python train.py --fused_qkv=true --moe="top_k" --num_experts=8 --mixing="mixup" --loss="cross_entropy" --optimizer="muon" --adamw_lr_other_params=0.0015 --lr_schedule="cosine"
Rows from block 6, named by matrix and row number. Rows with one number belong to one neuron. Each number is 128 + 24 x the weight over the matrix's rms, rounded and kept within 0 to 255. All counts start at 0.
# fc1: MLP up (model.blocks.6.mlp.fc1.weight, 1024x256), inputs 0-255
# fc2: MLP down (model.blocks.6.mlp.fc2.weight, 256x1024, transposed), outputs 0-255
fc1.410 [134 112 147  93 173 121 123 149 166 127 115 127  98 186 117 145 116 111 157  99 117 127 127 106 104  75 125 116 182  72 106  71 142 137 101 131  97  60  86 152 116 143 148  98  56  96 119  97 175 140 132 147 124 104 149 126 192  72 132  92 111 136 152 149 113  49 168 107 148 165 100 176 153 157 137 139 113 126 152 122 100  90 135 159  89 117 174 111  85 102 103  63 131 140 154 110 141 122 155 119 130 184 134 136 102 131 165 125  58 124 191  98 149  71 122 136 151 122 115 131  67 118 153 104 159 129 164 116 127  93  95 136 160 169 166 113  47 124 115 139 147 140 107 135 114  82 166 142 121 116 159  94 137 126 116 174 127 133 126 136  94 148 141 100 150 158 137  94 117 105 180 103 116 171 163 126 149 172 143 163 155 144  76 126 150 164 108 119 137 151 174 158 135 127 152 154 112 181  92 149  83 118  93  87 190 158 116  61 115 135 110 114 153  88 143 118 141  96  94 132  97 123  95 144  97 111 150 131 156  49 123 133 111 132 119 141  88 153  82 140 155 120 137 134 103 123 123  79 150 181 142  77  21 142 123 154]
fc2.410 [137 129 150  92 182  85  93  92 145  73 181 102  88 119 144 118 144 154 148 130 111 103 134 163 147 146 105  93 148 138 103 145  86 147 100  90 157 113 155 139  98  94  32 117 123 121 159 140 171 114 175 170  91 169 133 180 182 152  76  84 161  96 227 116 158 172  79 136 112 115 118  98 143 129  90 104 127 119 113  88 104 100 144 172 114 139 131 188 134 216 144 113 120 127 136 112 146 124 115 116 164  40 182  87 146 142 127 128 145 174 134  92 196  66 135 153 140 136 152 146 118 141 139 111 139 131  77 100 134  97 105  99 187  87  90 103 141  82 117 196 116 126  76 137 142 157 164 144 134 127 183 142 134 108 139 154 171 115 113 142 105  77 113 145 144  64  99 117 107 133 103 149 153 210 131  86 146 104  62 163  78 179 135 132 148 113  85 120 155 132 101 164 135 182 106 148 160 137 162  95  53 177 143 155 104  95 130 115 131 138 119 131  78 109 161 140 125  74  94 112 163 107 180 156 107 147 108 144 146 107 142 111 109 139 121  99 162 122 156 139 183 121  86 161 158 113 113 131 160 104  88 183  36  80 151 134]
fc1.411 [ 97 147  96 138 110 123  91 183 151 150 122 105  84 125 117 140 129 129 121 146  83  94 139 103 127 100 141 123 117 176 155 118 196 141 110 137 143 125 125 163 144 103 136 118  96 133 104 123 132 134 133  94 109 129 148 143 126 136 138 148  94 136 106 144  82 151 126 170 112 137 118 149 121 140 123 131 128 153  95 122 109 136 118 142 139 118 129 104 123 154 169 153 111 137 127 128 119 152 138 125 171 127 185 132 162 127 155 120 131 133 167 163 116 140 147 137 134 159 117 127 119 113 139 137 112 140 135 137 150 155 102 142 101 119 120  95 106 148 122 163 141 165 145 123 148 148 101 111 112 149 102 109 171 133 156  87 145  83 138 155  99 123 141 115 108 121 119 144 122 137  60 143 130 153 143 155 147 140 131 131 105 101 161 132 147 123 115 140 100 114 124  82  98 115 122 121 122 136 123 123 130 144 129 114 137 127 121 109 146 150 150 135 117 139 125 153 150 123 140 130 106 112  95 172 131 139 123 137 139 170 116  99 142 127 153 126 135 132 142 155 153 162 118 117 130 113 165 139 192  85 150  74 126  81 125 118]
fc2.411 [173 122 126 103 130 122  91 136 102 107 149 153 130 153 121 129 123 135  94  85 125 146 154 129 137 142 118 103 133 131 146 145 157 118 111 105 152 107 151 100 150 115 127 135 130 156 127 133 104  92 102 113 157  79 132 115 105 130 127 168  97 121 167 130 140 194 125 110 127 141 117 148  64  80 113 107 148 102 180 119 127 106 146 149 123 160 129 137 114 152 129 123 150 149 124 151 128 143 115 131 111 130 106 115 115 143 153 104 118 166 109 114 101 166 134 144 140 117  98 108 101 154 110 155 148 147 111 153 108 140 131 145 125 163 137 129 136 138 127  81 143 149 153 138 119 126 151 115 152  59 143 140  78 161 124 153 133 130 124 145 138 100 122 112 122 146 131 156 136 124 153 150 116 110 124 140 122 133 158 146 159 159 111  99 130 125 112 102 128 104 149 139 129 106 143 106 150 107  98 134 116 126 150 120 144 104 114 119 114 136  96 143 164 127 136 143 114 132 119 141 152 116 139  96 126 142 159 113 149 130 154 114 119  99 126 114 123 130 119 117  76 121  79 112 101 113 147 117 129 108 138  99 141 113 148 135]
fc1.412 [120 131 116 100 134 115 129 153 134  65 146  90 131 104 153  76  92 133 130 146 103 140 144 158 132 184 141 171 125 132 200 145  92 171 130  99 148 163 137 156 110 152 171 133  89  65 123  86 139 164 153 217 141  47 165 112 124  98 117 173 158 130 164  87  78 151 156 125 138 145 128 119 115 151  93 189 143 178 133 150  90 132 111 138 122 116 163  85 112 155 138  66 151 187 102  80 120 103 117 133  89 116 132 133 131 135 157 168 203 123 140 123 116 157 166 100 171 168 134  99 122 138  63 126  78 167 129 127 118 139 112 132 170 122 133  79 190 156 154 134 115 111 137 112 132 136  88 187 153 151  52  83  48  89 149  95  88 125 119 132  93 154 101  83 152 106 110  67  57 168 128 134 152  98 118 106 193 133 123 119 138 123 154 128 119 163 149 162 198 116 108 147 138 165 119  73 121 124  74 156 200 142 146 136  86 178 105  85 167 112  95  93 222 144 147 141 148 135  73  97  91 133  89 117 100 171 135 126 107  92 142 137  94 121  85  84 160 124  73 151 133 115 170 220 153 136 151  90 110 119 106  63 121 106 150 184]
fc2.412 [125 158 116 110 140  60 114 117 100  91 128 144 134  40 100 155 159 159 123 123 167  91  76 141 100 107 163  94 107 116 105 130 118 160 140 150 113 118 136 164  85  94 192 128  59 104 150 163 119 139 184 153 119 131 118 176 103 125 171  90 134 124  80 103  95 132 120 136 135  70 101 124 109 180 163 119 168 119 184 121 137 148 145 160 114 125 134 134 165 104 182 173 180 138  81 195 121  47 147 108 141 115 112 127  96 148  91 113 165 131 214 141 101  56 100  59 209 207 169 194 145  81 152 201 117 142 115 111 146 148  77 133 141 102 125 139  85 121 149 162 213 159 102 124 130 159 179 165 150  82 150 106  90 138 160 134 129 101 142 133  89 125 123 150  76 138 189 177 116 121 139 188  90 193  56 163 151 172  99 171  74 116 115 129 109 124  64 123 157 142 119 120 134 140 126 114 127 128 189  48 161  90 130 175 149 114  89 124 134  83 155 134 189 154 164 120 250 101 105  64 151 111 128 165 145  91 135 142 134 166 126 113 154 128 115  90 153 143 100 107  73 136 109 113 160 102  76 150 155  98 174 128 128 119 156  70]
fc1.413 [151  96 104 105  90 149 167 122 149 136 155 131 144  92 108 114 129 142 141 131 142 137 131  84 165 170 133 133 100 129 125 127 120 124 163 159  42 114 114 146 126 131 106 188 128 127 136 121 149 120 179  95  98 101 180 124 139  98 121 120 107  74 124 102  80  81 117 185  96 104 103 131 121 103 154 123 160  60 132 106 112  88 106 120 123  94  97 172 139 167 126 131 112 138 128 101 133 140 117 118 128 122  89 145 136 122 136 192  91 154 134 152 144 137 110 141 101 133 136 128  98 128 112 138  87 119 115 118 143 107 187 118 181 113 116 168 147 109 101 120 121 113  98 116 115 128  98  82 112 103 115 160 182 176 103 159 181 104 137 160 142 104 136 140 134 132 136 123 136 118 161 198 137  95 108 149 157 124 134 132 129 124 150  75 151 114 128 120 114 154 141 145 117 137 185 181 101 143  92 153 152 146 104 137  95 116  92 106 171 140 109 122 120 142 109  99 159 130 120 100 101 111 116 146 108 143 148 171 107 124 162 162 150 140 146 145 139 143 148 147 143 101 153 143 117 177 133 139  85 157 149 118 124 104 108  96]
fc2.413 [113 116 131 110 112 134 160 127 106 157 134  83 128 114 144 120 180 103 120 121  99 160 132 122 141 190  91 171  82 101 139  91 147 155 133 139 185  76 121 127 123 140 123 139 121  85 114  93 151 137 121 120 118 146 101 107 148 137 122 157 111 110 140 126 171 132 150 104 136 154 142 123 101  91 155 129 116 145 129 187 141 174 138  90 103 132 111 154 157 134 125 144 151 146 133 141 116 162 118 144 111 123 197 106 108 126 133 129 157 141 158 115 124 115 141 119 125 146  85 105  87 114 146 149 163 143 127 167 123 158 124 126 163 128 104 123 142 174 157 117 122 112 110 130  89 129 111 104 119 124 139 112 135  96 153  93 170 140 153 121 181 133 144 136 129 152 122 150 109 100 149 142 134 120 134 104 134 129 121 127 117 168 114 103 130 175 156 136  89 159 138 114 161  94 122 121 102 169 145  80 110  97 142 103 127 133 106 147 106 175 102 153 134  94 125 128  94 169  90 157 146 107 163  95 162  98 124  99 137 110 129  99 113 148 103 140 149 105 127  95  72  84 113 114 139  54 142 127 118 150 105 125 138 105 139 156]
fc1.414 [115 123  62 136 114 147  80 108 160 131 148 115 165 104 151 119 160 155  91 125 141 121 157 113 119 153 121  98  86 111 144 137 116 147 133 116 127 120 135 145  86 115 108 157 114 118 127 100 119 183  92 154 117 124 150 124 148 171 163 115  41 139 134 144  71 122 116 150 115 137 122 167 163 121 135 113 123 112  93 167 115 162 134 150 137 119  83  94 118 124 122 152  90 158 163 105 121 153 120 149 139 178 141 170 135 148 163 134 133 124 123 124  79 149 137 155 187  96 131 113 103  86 146 127 130 130 103 100 135 165 165 105 139 104 113 147 100 101 191  62 156 149 149 117 203  72 113 173 170 102 117 110 117 146 128 134 118 102 131  94 157 123  81  95  98 152 151 130 170 114 130 132 168 140 130 139 140  67 146 123  44 158 124 103 127 155 176  78 104 116  96 133 106 129 147  84 158 101 181 141 143 104  99 148 127 106 161 208 102 143 136 129  95 171 150 174  99 143 103 125 151 112 115 148  96 126 133 121 144 124 143  87 118 115 130  99 127 144 138 149 107 157 122 157 159 115 111 146 118 116 179 124 134 140 144 187]
fc2.414 [121 100 145 104 112  89 200  99 141 167 125 174 117  91 163 119 118 133 148  79 126 132  80 123 168  95  96 114 153 128 165 117 105  76 152 124 121 128 166 103 167 131 175  94 140 120 160 145 127 142 163  88 132 154 135 136 158 142 151 138  89 106 118 134 150  96 139 165 176  88 132  97 133 126 136 129 133 135 136 148 109 143 150  94  95 118 126 133 114 100  85 110 153 164 150 184 123 152 134 129 161 151  93 108 123 128 119  58  91  93 103 118 134 127 104 102 123  93 138 139 141 193 147 136 101 129 149 132 152 167 122 130 126  62 126 133 110 162 118 167 130 124 117 121 131 151 100  88 147 111 118 123 112  74 120 106  99  99 160 122 127 121 110 122 135 105  96  98 127 126  91 130 114 184  81 129 115 149 104 108 134 145 110 145 127 147 148 114 154  98 120 135 129  72  94 112 155 166 120 135  67 172 163 108 140 146  97  68 110  77 116 147 111 176 101 144 112  90 145 140 131 150 150 126  57  98 144 110 149  96 151 132 119 111 128 121 171 135 197 165  74 106 126 160 122 154  90 152 166 109  85 138 135 126 120 116]
fc1.415 [106 132 146 131 118 161 131 147 118 124 110 145 131 138 123 131 120 139 135 105 117 118 138 130 106 124 143 119 151 116 135 119 119 132 134 133 133 127 146 141 129 162 116 134 113 174 129 118 112 140 141  97 126 129 129 134 156 133 111 118 143 106 135 113 139 123 135 127 118 133 146 123 117 122 120 118 128 130 141 122 151 117 135 118 111 142 135 119 146 120 132 117 127 115 127 132 133 124 140 133 109 117 139 128 128 116 118 127 131 116 134 122 129 109 141 112 137 108 118 125  98 129 129 124 117 115 134 116 133 129 127 135 151 125 125 130 143 154 140 122 122 123 148 122 131 141 126 140 107 116 146 118 134 114 124 117 111 111 125 129 125 154 110 135 133 141 125 133 114 133 133 126 122 111 108 135 117 121 137 123 122 128 122 139  98 122 123 142 136 125 159 132 136 120 120 125 130 132 124 152 144 138 105 128 120 121 139 140 120 127 151 127 135 122 146 134 121 125 139 138 115 149 119 124 142 141 127 123 150 127 130 103 113 141 120 125 110 137 127 144 129 148 124 125 134 136 140 125 138 124 147 125 139 110 113 143]
fc2.415 [126 140 142 129 108 116 111 136 113 112 128 138 111 119 138 123 134 143 130 137 140 130 135 144 120 126 131 121 109 139 117 141 120 144 133 136 138 134 134 123 125 158 130 150 135 133 124 137 121 136 138 126 134 120 119 127 130 149 161 124 147 136 135 123 121 145 124 129 130 138 118 125 125 116 119 113 132 117 124 137 121 117 118 124 117 116 122 142 115 129 150 143 135 146 127 140 126 125 135 110 128 144  97 169 128 119 155 117 149 127 123 116 121 120 142 141 130 126 126 106 116 115 123 112 118 120 117 120 142 140 149 145 128 136 118 124 138 124 119 118 140 123 147 137 147 151 124 156 139 131 135 134 120 124 144 132 131 112 114 151 119 121 135 153 124 147 130 116 121 125 118 133 130 140 127 144 131 109 140 125 147 140 141 134 132 129 126 106 127 133 103 126 124 106 126 125 122 112 129 131 147 133 134 129 128 106 129 135  81 131 149 141 140 111 103 116 123 121 125 127 122 131 140 133 132 159 133 127 129 118 135 150 134 110 121 154 138 123 125 130  94 125 136 119 101 119 147 118 136 122 138 133 110 141 111 121]